config = dict(
    decoder_mlp_ratio=2,
    decoder_drop_path=0.05,
    decoder_positions='learned',
)
Rows from block 13 of the image encoder, named by matrix and row number. Rows with one number belong to one channel. Each number is 128 + 32 x the weight over its row's rms, rounded and kept within 0 to 255. All counts start at 0. After the name is the row's rms in percent of the matrix's.
# sq0: squeeze pointwise conv (encoder.blocks.13.sq.0.weight, 72x288x1x1), inputs 72-143
# e10: expand pointwise conv (encoder.blocks.13.e1.0.weight, 144x72x1x1, transposed), outputs 72-143
# e30: expand 3x3 conv (encoder.blocks.13.e3.0.weight, 144x72x3x3, transposed), outputs 8-15, a 3x3 kernel for each
sq0.7 095 [108  79 157 133 141 100 136  99 134  94 134 109 127 113 152 138 110 146 141 130 102  97 139 123 130  95 127 156 107  94 134 126 135  91 139  98 106 118 111  89  88 120 106  65 120 132  93 124 140 123 139 132 146 115 118 133 138 133  86 122 127 145 104 114 127  87 136 114 145 125 108 130]
e10.7 101 [ 72 172  91 157 154  98 150 107 142  90 160 119 156 109 137 132 146 153 150 134 149 132  96  80  75 153  98 108  50 116  64  74  75  86 146 161 156 151 180 165 177  76  92 161  91 124  88 118 134 129 101  83 148 149  93 171  90  90 176 115 161  86  77 153 112 161 108  86 152 101 115 150]
e30.7 121 [136 157 136 126  93 101 157 152 145 110 116 101 131 124 121 159 168 160  95  87 124 146 165 171 187 192 174 102 101 100 129 116 116 131 136 138 101  98  98 134 126 137 149 124 141 172 179 166 143 120 126 168 161 155  69  77 112 158 151 153 185 178 170 161 163 141 115  95  92  75  72  70]
sq0.8 100 [137  99 131 131 141 106 142 129 142 124 159 120 132 128 150 161 131 145 147 129 139 146 150 115 137 114 131 130 122 112 133 133 142 124 148 121 125 122 103  99 113 130 107  94 142 160 128 113 162 155 137 141 132 149 116 144 137 124 141 142 142 156 100 140 122 124 146 152 149 143 111 132]
e10.8 125 [126 111 155 108 113 134  76 134 145 142 116 138 100  74  52 142  94 149  91  66 102 145 153 141 148 136 130 139 136 140 138 135 128 133 145  82  83 142 119 106  95 130 148 102 135 148 133 125  69 129 144 131 150 143 150  76 148 142 123 127 107 143 120  60 148  53 134 153  76 135 128 125]
e30.8 104 [192 182 191 131 131 124 140 149 141 171 187 170 111 107 123 142 135 160  81  91  86 144 141 127 129 168 144 183 205 162 121  80 109 121 124 109 188 184 156 102 115 105 117 115 111 109 131 147 139 166 126 159 159 133  91 119  94 105 131  96 136 129 143 125 108 126 121 112 116 129 105 124]
sq0.9 092 [146 126 111 152 107 148  76 153 100 119 115 134 138 123  97  98 157  97 107 111 159 170 110 156 113 148 117 104 146 152 112 120 106 140 113 138 132 143 111 113 122 142 141 131 148 120 135 157 119 100 107  88 103 116 102 107 114 107 140 108 104 121 122 108 149 108 100 165 111 183 146 146]
e10.9 126 [168 101 146 107  99 163  65 169 145 151 103 147  92  99  89 151 113 139  91  82  98 137 147 148 153 147 153 161 155 142 169 146 170 160 133  68  79 160 118 102  91 163 156  96 163 148 134 175  76 169 160 145 133 148 141  68 138 159 100 152 110 152 155  66 151  86 138 144  52 137 149 140]
e30.9 114 [187 182 175 146 142 140 152 131 131 187 205 175 148 139 131 162 162 166  91 112  99 133 121 109 141 150 143 238 199 185 125 128 120 131 140 125 235 222 196 123 129 134 122 136 126 122 141 134 143 138 120 147 164 147 123 120 112 116 119 105 119 132 129 108 113 108 137 145 149 127 127 116]
sq0.10 095 [141 113 139 132 167 126 153 146 165 112 160 129 149 136 172 169 147 154 168 180 123 140 189 144 161 147 128 139 152 137 175 162 159 133 147 141 123 141 109 103 112 134 134 125 146 149 156 121 151 172 158 169 149 172 125 159 140 163 148 172 163 162 127 152 130 127 162 154 148 169 126 141]
e10.10 111 [129  99 156 110  94 150  94 132 156 158 121 144  88  83  74 142  86 149  90  76  83 166 150 184 161 143 134 134 145 175 129 155 128 158 141  90  72 126 131 116  84 126 158 102 150 159 149 138 112 117 160 130 154 137 185  72 184 141 138 131 100 150 142 102 164  70 135 168  75 175 131 130]
e30.10 100 [197 187 172 153 164 151 165 120 128 189 190 174 123 131 117 154 147 139  91  67  82 127 118 110 153 160 153 177 187 147 121 120 130 132 102 100 174 156 130 117 102  91 115 102 102 100 107  95 164 147 130 147 151 120  97 107 101 104  95 120 122 159 166 105 101 119 129 130 141 141 115 127]
sq0.11 100 [150  99 110 176 113 128 101 174 120 103 103 132 154 160 115 107 173  95 108 110 160 178 115 166 128 135 105 113 142 158  98 115 104 149 130 148 146 159 118 107 106 155 160 116 169 114 180 148 113 103 130 127 108 140  83 106 126  95 143 112 122 119 116 107 163 108 100 190 111 167 142 150]
e10.11 145 [140 106 151 112 114 141  59 141 147 146 101 156  99  92  70 144  88 141 100  93  97 145 145 134 142 155 143 155 137 148 130 130 123 121 151  70  79 143 130 105 101 139 156 112 144 141 152 151  71 150 152 117 150 155 136  81 139 147 105 148 109 136 129  46 158  78 145 146  73 145 145 149]
e30.11 102 [190 174 169 143 134 137 153 139 145 182 205 161 137 114 124 167 164 147  98  93 111 131 114 119 159 142 160 177 208 172  91 119 124 129 125 112 173 162 166 115 108  98 109  94 121 123 135 143 143 153 121 183 178 147 109 116 112 107 122 110 131 125 140 115  93  90 124 113  98 116 140 114]
sq0.12 092 [143 138  98 131  72 125  67 131  72 131  77 148 136 139  86  87 136  78  68  68 132 136  86 144 112 129  92  75 121 134  79 120  52 123  88 113 148 126 118 138 121 120 116 138 120  74 128 116  59  88  70  49  73  88 128  77  69  58 147  89  83  62 125 115 109 119 114 142  66 149 121 115]
e10.12 050 [146 117 145  88 168 171 109 156 168 189 144 165 117 149 138 170 159  90 171 179 206 131 195 183 160 151 148 166 131 167 144 152 119 155 165 120 144 159 129 139 157 148 134  79 158 165 168 143 155 165 151 146 215 149 127 120 120 202 135 167 147 123 113 119 143 100 184 124 119 145 190 148]
e30.12 095 [171 157 144 157 157 133 153 161 143 135 133 128 162 163 191 137 136 133  96  95 120  88  98 122  79  93 112 161 150 139 170 173 166 139 131 153 121 148 144 157 177 170 127 144 126 190 169 161 160 158 165 136 121 131 101  52  91 114  99 133  87 104 114 146 176 147 110 143 122 141 175 146]
sq0.13 091 [136 111 162 138 146 124 149 126 137 127 156  92 142 131 149 122 112 173 146 138 121 125 164 123 149 115 144 168 127 113 127 135 160 119 155 124 117 144 132 105 112 141 126 101 137 152 131 144 155 145 161 151 132 141 121 158 130 167 107 140 162 147  99 140 140 127 153 131 147 140 126 132]
e10.13 093 [128 111 167 120 119 120  69 121 150 146 113 152 118  73  68 149  68 179  63  92  93 134 155 126 137 138 139 153 144 144 129 136 107 143 146  92  94 136 104  99 103 126 144 105 140 153 146 158  84 130 148 133 129 148 152 103 152 149 119 136 110 131 127  49 168  75 154 148 103 156 134 128]
e30.13 102 [196 181 173 125 123 141 164 150 151 165 178 148 104 110  99 144 147 158  90  88  68 143 133 123 150 160 147 179 189 172 108 100 124 120 123 128 157 181 144  95 124  96 111 110 100 138 127 149 150 153 127 191 161 151 103  84 102 133 143 122 139 144 163 120 103 116 119 103 106 104  84  89]
sq0.14 092 [137  82 155 122 108 120 114 141 141 118 121 104 110 127 130 113 108 126 113 112 131  99 122 126 118 116 122 133 120 118 126  93 122 107 143 108 116 129 111 112 105 127 109  98 122 140 126 135 138 128 136 123 127 106 118 140 145 105 102 101 120 124 117 117 108 104 138 133 129 109 108 111]
e10.14 077 [140 158 138 161 169  84 128 150 161 161 148 177 141 142 129 159 134 151 144 132 132 186 185 115 136 190 150 180 127 167  75  70  97  98 192 141 130 173 212 133 154 105 153 131 156 167 154 147 138 204 171  75 172 185 165 143 144 163 127 173 155  98 108 135 155 144 153 148 138 174 183 180]
e30.14 115 [131 150 135 166 150 131 177 188 180 119 130 133 164 177 168 158 173 175 116  91 148 142 160 159 172 179 175 122 137 132 175 170 145 129 149 155 130 110 133 151 144 151 139 155 127 187 185 191 134 130 134 185 175 181  84  68 109 140 145 175 159 164 159 165 183 131 123 118 107  91  79  50]
sq0.15 105 [124 118 117 130 101 130 104 143 109 125 122 147 140 139 109 103 148 119 108 106 134 143 111 126 132 137 107 105 122 133 109 110 107 140 117 140 151 127 115 109 127 126 152 122 135 102 145 126 105 118 131 108  96 116 102 114 111 106 151 109  99  91 125 108 128 116 140 161 109 142 148 132]
e10.15 072 [ 96 162 146 170 136  83 124 132 173 169 165 164 106 142 117 166 120 141 119 126 121 177 181 140 134 170 108 176  98 167  75 110  71 127 153  82 119 154 159 157 121 103 164 157 187 162 180 125 103 159 148  74 156 176 175 122 129 166 149 162 158 121  70 126 162 105 162 154 101 170 171 153]
e30.15 096 [128 186 143 164 162 171 169 188 164 140 144 138 173 183 187 132 153 167 116  92 133 132 130 159 122 155 143 156 156 152 141 159 164 147 143 167  93 114 127 138 139 121 138 147 128 192 176 146 145 132 148 160 134 154  72  64 112 153 127 145 144 154 164 170 186 136 134 121  92 115 102  96]
sq0.16 096 [125 140  77 119  90 114  76 128  64 114  80 115 125 128  65 105 137  51  94  92 151 134  89 120 128 122 109  38 128 109 104 103  77 111  75 119 143 140 114  99 119 114 112 138 127  70 141 110  66  85  41  79  97 110 100  53  66  85 132  78  60  53 121 103 139 127  96 141  63 147 103 134]
e10.16 055 [137 121 124 140 148 111 157 184 161 175 151 169 125 111 139 159 167 110 180 145 143 146 127 144 117 172 162 160 120 186 125 144 144 142 148 100 147 188 103 129 129 165 130 139 145 162 169 194 145 207 164 131 195 175 157 130 117 148 105 224 131 103 137 113 127 142 188 131 139 133 177 211]
e30.16 086 [176 185 162 147 162 147 153 157 127 156 155 142 163 176 176 153 117 123  69  71 104 114  98 117  77 101 107 180 146 132 187 162 161 158 137 134 157 161 168 154 140 158 141 122 120 159 137 134 136 126 144 143 106 150  79  67 112 102 125 128  88  80 118 159 187 162 115 139 116 151 173 167]
sq0.17 080 [116 152  85 141 107 115  93 128  81 167  89 156 141 130  67 103 145  90  71 104 142 143  82 147 121 130 104  92 103 106  96 115 100 129  86 130 144 133 150 136 167 131 116 164 146  87 145 126  79 109  84 103  73 122 137  87  69 104 127 110  98  92 167 100 118 156  98 127  48 112 119 133]
e10.17 052 [157 144 127 101 136 142 144 187 158 168 135 171 121 122 147 186 171  95 157 171 160 177 149 162 145 168 129 142 147 171 130 155 142 144 166 162 134 141 156 127 150 138 140 106 140 140 205 126 143 202 134 163 172 136 156 171 146 161  83 180 126 197 183 135 133 156 200 175 157 132 164 148]
e30.17 084 [184 177 177 157 183 155 131 133 117 168 154 149 151 150 144 105  98  98 120 110 124  84  82 114  85  82  83 176 177 147 174 177 165 164 132 132 149 156 159 151 166 127 127 108  82 161 159 156 121 119 142  95  84 119 119  97 118 127 106  94 104  92  91  93 116 128 112 135 158 164 195 182]
sq0.18 105 [152 123 100 157 121 127 102 165 117 125 119 143 150 171 117 107 135 108 116 115 144 143 112 141 114 142 115 103 152 151 116 102 118 147 101 146 146 160 127 133 126 156 141 142 168 105 153 144 114 113 101  97 115 112 116 109 118 104 142 113 114 112 116 111 146 112 113 147 120 169 136 126]
e10.18 113 [164  87 148  92 108 165  73 141 140 139  79 144  86 104  83 140 109 129  99  94  95 144 147 146 139 135 158 139 168 127 150 157 159 157 142  56  99 126 116  71  74 156 160 105 129 127 123 164  84 166 130 144 142 149 126  78 149 131  89 135  84 158 166  95 142  80 148 131  56 154 146 132]
e30.18 111 [190 169 161 143 133 130 160 143 122 183 191 184 142 128 121 149 136 136  74  86  85 102 114  94 163 139 137 204 205 184 140 145 129 129 118 118 210 196 174 122 133 114 124 123 112 114 128 131 139 116 112 159 155 149 108 116 102 110 116  92 124 131 122 116 110 120 120 130 121 126 122 125]
sq0.19 100 [134 128 133 168 103 136 118 152  90 121 113 121 127 142 109 113 136 135 110 100 144 146 111 127  96 119 104 115 132 138 110 100 101 124  94 122 153 150 124 126 131 161 124 125 163 103 122 141 110 111 106 102 122 101  90 133 100 118 140 116 114 109 122 130 165 107  91 146  91 152 124 146]
e10.19 139 [164  99 135 103 100 137  47 145 145 129  94 126  94 104  66 137 114 139 114  66 104 131 124 142 144 149 140 134 136 146 129 152 150 136 147  91  85 140 124  83 104 145 175  99 124 124 129 138  71 149 125 144 143 146 119  88 156 134  92 131  93 141 155  78 144  77 134 151  77 133 140 138]
e30.19 096 [184 158 178 133 127 128 133 108 141 181 175 159 126  98  99 150 141 149  84  90  67 115 118  85 162 154 142 200 174 159 120 129 114 123 113 111 203 196 177 117 119 108 123 126 124  91  94 124 124 130 114 153 150 144 117 105  92  96 112  92 132 143 141 119 118 110 112 134 141 128 114 113]
sq0.20 136 [127 117  76 116  61 123  97 132  58 118  75 136 136 140  62  84 129  71  58  81 136 133  71 136 134 131 107  64 118 133 113 133  42 130  55 128 136 131 128 110 131 115 123 120 134  63 140 123  49  91  68  86  47  92 126  68  59  60 133  88  55  40 114 103 115 128  92 142  53 131 111 132]
e10.20 073 [127 155 113 142 169 136 141 166 161 167 162 162 125 114 112 169 165 146 155 126 165 174 152 159 148 189 167 160 118 169  96 117 130 148 170 118 125 193 159 145 142 140 148 115 177 153 183 172 137 161 181 122 176 157 143 137 139 171 125 191 144 131 123 130 159 124 174 161 122 155 174 186]
e30.20 103 [154 168 166 164 177 123 133 153 148 147 109 148 151 176 156 140 126 132  98  76 132 109 118 144 108 110 121 142 130 136 163 160 167 125 136 154 110 135 120 146 148 153 121 116 119 198 182 187 137 151 182 149 144 156  83  67 113 138 105 135  98 117 119 193 208 150  98 107  95 165 165 163]
sq0.21 094 [107  86 135 130 124 106 129  96 123  99 107  88 109 116 127 133  88 145 123 122 108  89 131 106 108  89 153 138 109 115 116  94 120  82 130  83  83 112 110  99 103 131  95  83 119 132  88 132 125 113 154 117 112 138 117 148 127 115  96 116 153 131  85 120 114  84 124 102 127 111  92 110]
e10.21 084 [105 155  62 178 146  61 127  95 148  69 153 106 162 120 142 108 149 135 145 141 140 106  88  55  84 125  91 126  77 122  72  62 106  64 135 145 155 167 168 156 163 105  99 161  91 110  61 131 139 149 101  93 124 130  68 153  85  77 143 132 165  75 102 105 105 153  94  83 144 101 115 150]
e30.21 113 [141 149 152 115  91 108 132 112 152 125 127 123 104  97 120 173 141 139 102 109 144 151 170 151 204 216 204 113 112 122 132 115 116 145 130 138 122 112 132 142 108 108 149 129 138 156 163 157 130 107 123 176 143 161  87  87 137 145 163 156 184 205 184 150 163 144 108  81  82  62  59  60]