A small image captioner, trained from scratch.
Model: encoder arch squeezenet, encoder depths [4, 7, 7].
Rows from block 14 of the image encoder, named by matrix and row number. Rows with one number belong to one channel. Each number is 128 + 32 x the weight over its row's rms, rounded and kept within 0 to 255. All counts start at 0. After the name is the row's rms in percent of the matrix's.
# sq0: squeeze pointwise conv (encoder.blocks.14.sq.0.weight, 72x288x1x1), inputs 72-143
# e10: expand pointwise conv (encoder.blocks.14.e1.0.weight, 144x72x1x1, transposed), outputs 72-143
# e30: expand 3x3 conv (encoder.blocks.14.e3.0.weight, 144x72x3x3, transposed), outputs 8-15, a 3x3 kernel for each
sq0.39 084 [123 112 110 113 113  83 123 138 138  90 127  96 118 101 112 121 105 147 100  96  91 126 113  98 100 121 109 114  82 109  92  72 113 111 148 120 102 131 128 132 108 100 121 132 103 102 101 112 100 121 108 107 101 126 112 106 110 107 112 135 112  98 113 112 119 105 110 119 112 121 140 146]
e10.39 151 [158 154  65 132 115 184 135 103 116 120 115  96 116 180 184 118 103 104 106 155 170 165 142 169 116  68 149 114  85 142  57 171 182 119 128  98 158 162 170 107 142 124 180 143  73 131 163 132 110 157 158 144 147 166 177 138 102 160 147 176 118 100 161 150  82 147 135 100 165  93 119  73]
e30.39 113 [ 72  36  49 136 141 130 143 162 145 101 124 111 135 161 164 172 199 164 194 213 188 132 141 145 120  98 103 164 202 176 119 120 114 112 111 100 109 120 108 112 106 107 150 160 148  99  65  97 144 163 145 126 156 116  82  69  77 133 141 135 138 139 135 156 164 161 127  96 132 105  94 114]
sq0.40 111 [100 106  89 128 117  93 123  70  80  56 113  64 122 101 118  85 130  83 127 104 120  64  58  67  86  64  69  75  93  87 128  75  95  85  56 124 128  98 105 107 126  92  81 124  69  82  72  76 117  70  77 121  68  75  58 129  77  71 109  98 124  63 123 126  83 136  75  86 144  49  96 107]
e10.40 051 [121 169 143 209  59  93 167 152 158  92 138  99 181 138 121 135 149 144 194 158 126 108 122 129  64 128 114 203 178 133 119 106 141 182 185 222 134 131 144 148 162 179 123  82 117 219 115 185 177 131 153 201 140 126 116 131 133 105 148 115 118 130  72 149  93 150 157 166 126 127 155  86]
e30.40 068 [ 95 117 103 131 161 155 136 160 129 156 184 187 142 173 110 172 171 101 129 134 155  96 101 133 129 149 153 172 137 123 108 103  91 146 134 127 194 188 149 180 159 128 148 166  75 120  92 101 143 144 177 115 146  94 106  82  95 129 158 148  85 142 117 166 188 209 158 173 180 170 150 142]
sq0.41 104 [121 166 138 183 181 128 184 141 165 135 161 164 156 156 178 159 149 115 147 159 157 156 160 137 138 172 136 151 130 167 105 111 136 132 175 181 163 205 163 163 146 132 111 189 140 142 126 167 168 149 149 122 159 150 148 176 124 141 192 163 160 128 119 168 137 185 177 146 173 138 159 195]
e10.41 086 [108  92 114 162  98 108 163 157 178  41 138 123 173 124 109 160 158 145 156 102  98  96 152 123  38 110  81 148 114  89 110  98 123 181 154 166 124  99 100 170  91 161 113  68 107 150 122 153 151 116 124 195  63 111 120  73 109  84  72 102  97 113  92 114 115  87 162 168  96 137 163 138]
e30.41 103 [ 98 111 104 114 113 118 148 136 152 130 136 125 145 133 156 168 147 145 134 151 145 126 122 118 108 100  82 114  88 106  84  95  98 116 107 105 195 181 145 169 145 134 141 119  67 130 142 122 122 147 165 138 162 155 123 129 116 147 158 145 153 157 159 193 163 184 170 169 140 129 135 111]
sq0.42 083 [103 118  99 127 110 107 112 121 149 109 123 101 119 120 113 116 106 119 103 106 108 112 108 113  87 107 101 127  92 119  97  91 112 108 138 133  96 131 127 126 109 113 117 137 123 103 101 115 109 116 102 115 123 119 110 111 102 113 121 132 136 112  90 116 109  84 114 104 112 111 120 116]
e10.42 156 [165 151  74 127 121 167 134 116 112 130 101  78 110 172 182 110 117  98 113 156 164 166 150 158 123  90 138 106  95 134  53 153 165 119 131 103 175 157 171 107 148 128 174 139  80 127 164 152 112 160 169 149 145 182 168 132 104 162 147 171 123  89 148 160  77 151 144 117 161 105 108  51]
e30.42 114 [ 85  48  57 139 156 134 150 143 145 123 142 110 141 150 164 158 194 175 200 206 186 139 133 138 111 104  88 163 205 181 114 102 109 114 106 104 121 131 121 104  90  99 157 137 137  72  63  98 141 149 142 145 153 108  95  66  83 133 157 135 137 145 133 135 161 147 126  99 111  95  90 105]
sq0.43 085 [ 66 137  70 133 116  78 132  98 129  86 145 109 142 109 145 103 132 117 121 140 111 100  88  70  60 115  98  95  92 122  86  67  88  61 103 130 139 137 127 142 129  67  76 165  91  72  75 105 135 115  71  95 108 122  78 142  59  72 131 101 147  58  84 135  81 136 116  93 139  93 104 123]
e10.43 109 [186 161  65 132 115 156 130  92 108 144 130 105 114 181 187 124 120 106 119 152 189 172 133 161 122  78 158  97 111 150  83 161 169 103 155 103 168 163 183 128 155 135 167 143  84 132 163 143 110 168 164 144 152 176 160 131  99 173 150 166 118 108 161 149  88 155 139 118 151  73 136  88]
e30.43 090 [ 76  67  73 126 159 144 141 166 145 139 184 174 147 149 138 186 187 166 207 197 189 126 102 128 109 100 109 148 187 159 119 105 109 144 129 111 127 144 102 121 121  97 134 138 152  93  57 116 131 168 133 130 134  75  85  58  92 141 160 132 109 166  95 128 152 149 116  90 133 122 102 136]
sq0.44 103 [134 188 152 161 185 148 165 144 174 139 173 138 149 179 154 181 146 116 141 162 154 145 150 140 131 185 156 147 146 174 129 130 128 149 171 163 164 208 193 161 166 136 133 176 135 140 125 166 168 152 157 125 180 181 137 149 128 158 188 176 152 121 115 176 133 154 168 149 161 146 160 201]
e10.44 078 [109  92 112 182 111 132 176 113 149  54 135 116 109 126 141 159 135 142 124  90 129 110 134 114  75 119  76 149  95  85 102  94 116 135 150 148 110 107 114 130  78 153 108  37  98 163 100 155 141 110 107 189  49 129 110 100  96  85  53 129  88  87  98 116 132  58 166 126 100 138 134  95]
e30.44 101 [ 99 102  92 114 111 120 125 121 120 128 126 131 159 145 160 162 149 138 144 137 152 120 125 118 124 124 113 107  95 103  98  95 108  90  82 104 191 152 160 183 125 127 147 113 100 122 123 134 139 145 141 161 181 172 118 135 100 150 138 156 149 165 161 176 168 200 131 123 123 127 121 115]
sq0.45 086 [162 110 111 101 122 146 102 161 152 109 123 114 116  93 133 145 145 131 130 113 118 117 126 112 115 137 150 136 154 143 180 117 168  96 135 112 106 137  94 111 130 158 130 116 132 124 111 166 113 153 120 197 138 127 124 122 117 108  67 159 108 151 179 103 128 126 135 143 117 126 148 154]
e10.45 094 [123 132 171 182 185 117 163 164 132 157 144 184 134 127 120 131 146 130 144 149 127 128 182 128 147 181 140 138 208 141 148 133 116 137 187 176 125 118 129 136 123 157 133 139 182 193 133 150 141 131 120 134 157 137 125 185 200 129 157 136 159 182 142 126 205 152 203 122 123 173 136 154]
e30.45 090 [102  79  89 132 112  93 113  89 112 199 205 213 154 152 146 164 177 170 136 151 157 123 142 166 166 181 177 152 173 151 123 112 141 161 153 136 129 130 119  95 134 116 137 117 119 104  86  88 122 141 114 119 110 115  77  75  76 127 130 115  91 113 103 172 149 139 126 142 176 149 150 177]
sq0.46 116 [149 153 126 146 181 138 152 137 182 135 126 173 140 197 164 190 156  95 143 153 151 172 169 128 126 206 161 161 148 187 151 121 135 137 216 160 148 232 231 140 141 149 135 147 142 160 140 159 174 166 152 141 199 202 140 143 138 162 179 178 145 115 114 160 149 137 184 142 159 162 178 215]
e10.46 077 [107  76 111 117  89 123 153  88 109  86 129 128 114 106 116 122 122 123 133 113 106 111 151  98  85 104  79 129 107 115 126  66 104 114 158 109  96 103 100 115  83  93  85  83 122 114  94 153 145 105 104 172  72 126  92  74 124  65  93  90  90 137  60 127  90  85 148 106  91 100 100  84]
e30.46 120 [ 92  88  84 130 127 134 126 127 147 122 139 147 130 128 123 130 137 118 141 144 158 114 123  98 137 123 118 123 121 130 119 124 134 120 115 104 173 157 156 130 128 100 127 118 109  98  90  73 144 164 155 153 162 171  96 100  78 152 162 141 147 138 154 203 200 227 131 143 141 111 108 101]
sq0.47 082 [ 88 136  78 125 123  93 133  95 110 105 129 102 118 107 110 106 122 119 112 118 103 105 113  86  61 140 101 104  60 120  89  73  69  80 119 100 107 101  90 133 104  71  94 134  92 113  93  96 114 108  98  78 100 104 111 130 105  76 132 106 112  84  88 118 107 138  87  81 124  96 108  96]
e10.47 133 [181 162  98 142 121 193 138 109 139 135 119  92 133 193 189 106 121 112 123 154 182 172 155 165 103  97 133 119  96 144  78 181 180 117 131 101 173 167 172 114 147 136 169 159  77 127 158 158 114 169 161 141 157 179 168 114 104 164 147 175 134 107 159 163  73 153 134 120 160  86 111  86]
e30.47 104 [ 65  50  77 124 143 130 165 166 140 111 134 100 144 153 160 201 230 183 180 195 178 120 123 118 127  87  88 151 183 153 124 103 100 111 108  97 108 116 103 124 118  97 142 160 136  85  64  93 133 155 127 123 156 118  77  54  89 139 150 135 143 150 119 131 145 162 124 109 118 104  87 106]
sq0.48 094 [155 146 164 114 181 148 124 146 187 158 125 186 105 131 121 175 101 129 102 125  99 199 149 134 145 184 137 154 131 146 133 137 141 140 187 137 106 197 194 152 125 145 137 125 156 141 148 148 104 175 154 116 182 170 158 110 140 147 144 162 130 138 127 127 138 118 176 126 101 150 169 197]
e10.48 077 [105 118 119 137 163 118 188 100  94 154  80 104 101 111 100  81  93 113  75 125  82 101 212  90 143 124 130  82 133 103 106 144 113  89 154 130 103  91 114  89 111  82  86 159 126 133  91 166  63 102  90 154 142  92 114 166  99 120 132  92 162 120 108  94 122 107 147  90 118 154  95 126]
e30.48 104 [ 76  72  65 112  96 123 144 121 158 139 153 170 145 135 141 127 116 123 160 146 168 143 132 115 143 112 103 142 139 162 144 132 126 107 100 121 147 129 122  90  61  65 114  83  67 117 106  96 138 149 158 158 178 187  95  94  80 135 134 156 179 174 183 164 173 157 119 102  85 110  89  75]
sq0.49 110 [102 109  95 109 117 121 111 106 139  89 111  97 114 121 115  97 110 111 102 119 117  89 109 107 107 103  88 104  82 108 120  96 100  98 102 129 122 118 123 116 112 120 100 110 105 117  92  99 122  99 100 115  83  81 112 122 105 113 120 112  98  99 107 116 100 111  82 106 125  99  93 128]
e10.49 125 [180 163 127 169 117 192 167 108 101 141 114 135 102 175 176 105 100 103 112 160 181 181 157 169 121 124 131 109 127 138  92 171 177 110 169 113 173 155 170  95 147 136 174 139 119 154 164 155 106 169 165 140 154 167 183 131 129 172 159 181 120 131 176 149 102 153 163  90 170 123 104  94]
e30.49 102 [ 74  43  61 143 156 131 143 135 107 131 172 159 151 178 160 188 217 166 185 202 196 135 140 145 141 108 135 192 233 193 101  99 117 105 138 117  96 120 119 118 102  88 126 116 145  71  71  87 137 159 124 126 151 117  84  51  78 144 173 142 121 145 118 150 164 164 128 101 128 122 123 130]
sq0.50 093 [112 122  94 134 101  82 124  93 153  73 132 115 133 143 142 108 123 103 121 134 130 113  74  74  79 155 106 103  75 144 134  53 110  79 134 151 111 159 143 115 152 111  84 122 105 109  82 119 138 135 109 124 119 134  78 135  63  89 142 108 136  64 109 123  88 132 105  84 122 104 122 179]
e10.50 103 [162 163 102 153 115 180 184  86 101 131 108 115 120 171 177  98  84 101 105 160 177 178 160 163 109 123 139 109 112 146  45 168 192 112 147 116 166 154 172  91 170 124 166 150 108 159 143 174 111 172 151 151 140 160 161 134 136 190 136 169 127 113 154 164  91 149 147 100 158  83  94  81]
e30.50 093 [ 70  37  93 129 169 145 138 137 107 150 184 160 142 185 148 172 170 153 185 214 192 147 105 144 142 110 115 166 197 170 107 115  88 110 124 117 116 157 123 120  96 111 130 137 148  71  82  97 136 146 139 124 122  92  72  55  84 153 167 132 130 132 109 157 169 164 126 108 141 106 110 142]
sq0.51 108 [102 122  90 113 101  96 115 132 142 107 106 115 107 114 115  86 114 123 127 103 116 120 108 105  87 107  88 128  94 144 110  96  90 101  91 135 117 121 119 120 121 107 119 110 109 124  98  94 112 104 116 125 106 104 116 116 109 113 100 123 116 122 104 111 119 124  83 123 114 117 111 147]
e10.51 113 [180 166 106 156  93 191 161 115 106 139 127 120  99 173 186 112  97  97  98 160 184 173 151 162 118 126 146 106 123 151  68 147 190 111 165 127 167 174 172 100 171 139 164 136  92 175 164 153 132 170 158 142 136 185 172 124 118 157 146 163 108 121 146 161  98 142 148  93 158 118  89  81]
e30.51 095 [ 70  33  73 127 147 123 130 127 113 139 172 139 161 191 172 166 183 148 182 191 158 127 132 137 130 127 126 168 208 190  91 101 106 114 104  91 100 112 128 109 108  97 142 138 143  63  53  72 131 143 131 119 147 119  73  50  83 145 160 136 122 145 125 141 191 165 123 113 123 123 110 134]
sq0.52 099 [129 161 138 162 181 118 155 158 183 136 152 175 134 204 168 172 165 105 157 147 143 160 145 128 124 173 152 144 118 164 146 120 135 111 186 163 143 189 160 151 160 134 129 148 162 141 142 165 157 168 156 130 177 162 140 149 124 131 166 165 152 119 137 184 141 173 173 136 168 131 173 187]
e10.52 070 [130  95  86 148 135 127 165 132 113  48 147 128 154 161 125 150 156 118 123 101 117 118 137 125  73 122  69 158  90  82  91 110 127 173 156 107 114 112 121 127  79 145 126  52 102 160 125 140 120 121  88 215  61 114  97  70  90 116  61 106  99 116 113 105 126  77 162 138 106 169 183 101]
e30.52 095 [ 86  98  93 113 109 136 131 134 127 126 132 147 145 144 144 136 152 154 128 129 138 127 139 142 127 110 119  98  92 111 100 106  91  85 113 112 208 161 140 172 129 125 114 109  69 111 136 108 133 153 156 167 190 178 117 128 110 133 150 156 163 183 169 175 189 198 160 136 123 110 130  91]
sq0.53 098 [152 105 150  89 141 133 115 153 168 144 122 142 104 122 100 145 124 118  99 106 121 127 140 127 124 131 138 142 136 148 134 139 164 151 149 115  96 157 142 106 104 150 134 116 124 153 132 142  93 146 136 141 142 125 130 119 120 129 101 146 110 156 154 105 121 108 145 149 102 136 151 152]
e10.53 070 [120 140 183 166 212 102 150 103  95 166 102 147 106 107  84 108 107  96  89 140 119 105 151 120 130 166 102  83 178  88 127 141 109 134 156 111  91 110 108  97 134 112 106 142 163 147  98 117 111 115 113 121 147 110 125 175 163 144 130 118 201 138 143 107 117 153 141  62 143 149  98 140]
e30.53 094 [ 74  61  89 122  93 104  82  82 100 197 220 193 138 121 108 139 134 140 141 146 143  98 158 141 154 153 159 170 176 149 141 136 129 156 150 144 137 114 116  89 111  77 140 131 129  73  72  75 140 152 137 119  88  93  86  87  70 140 128 138 109  89  94 160 152 146 133 113 122 180 147 144]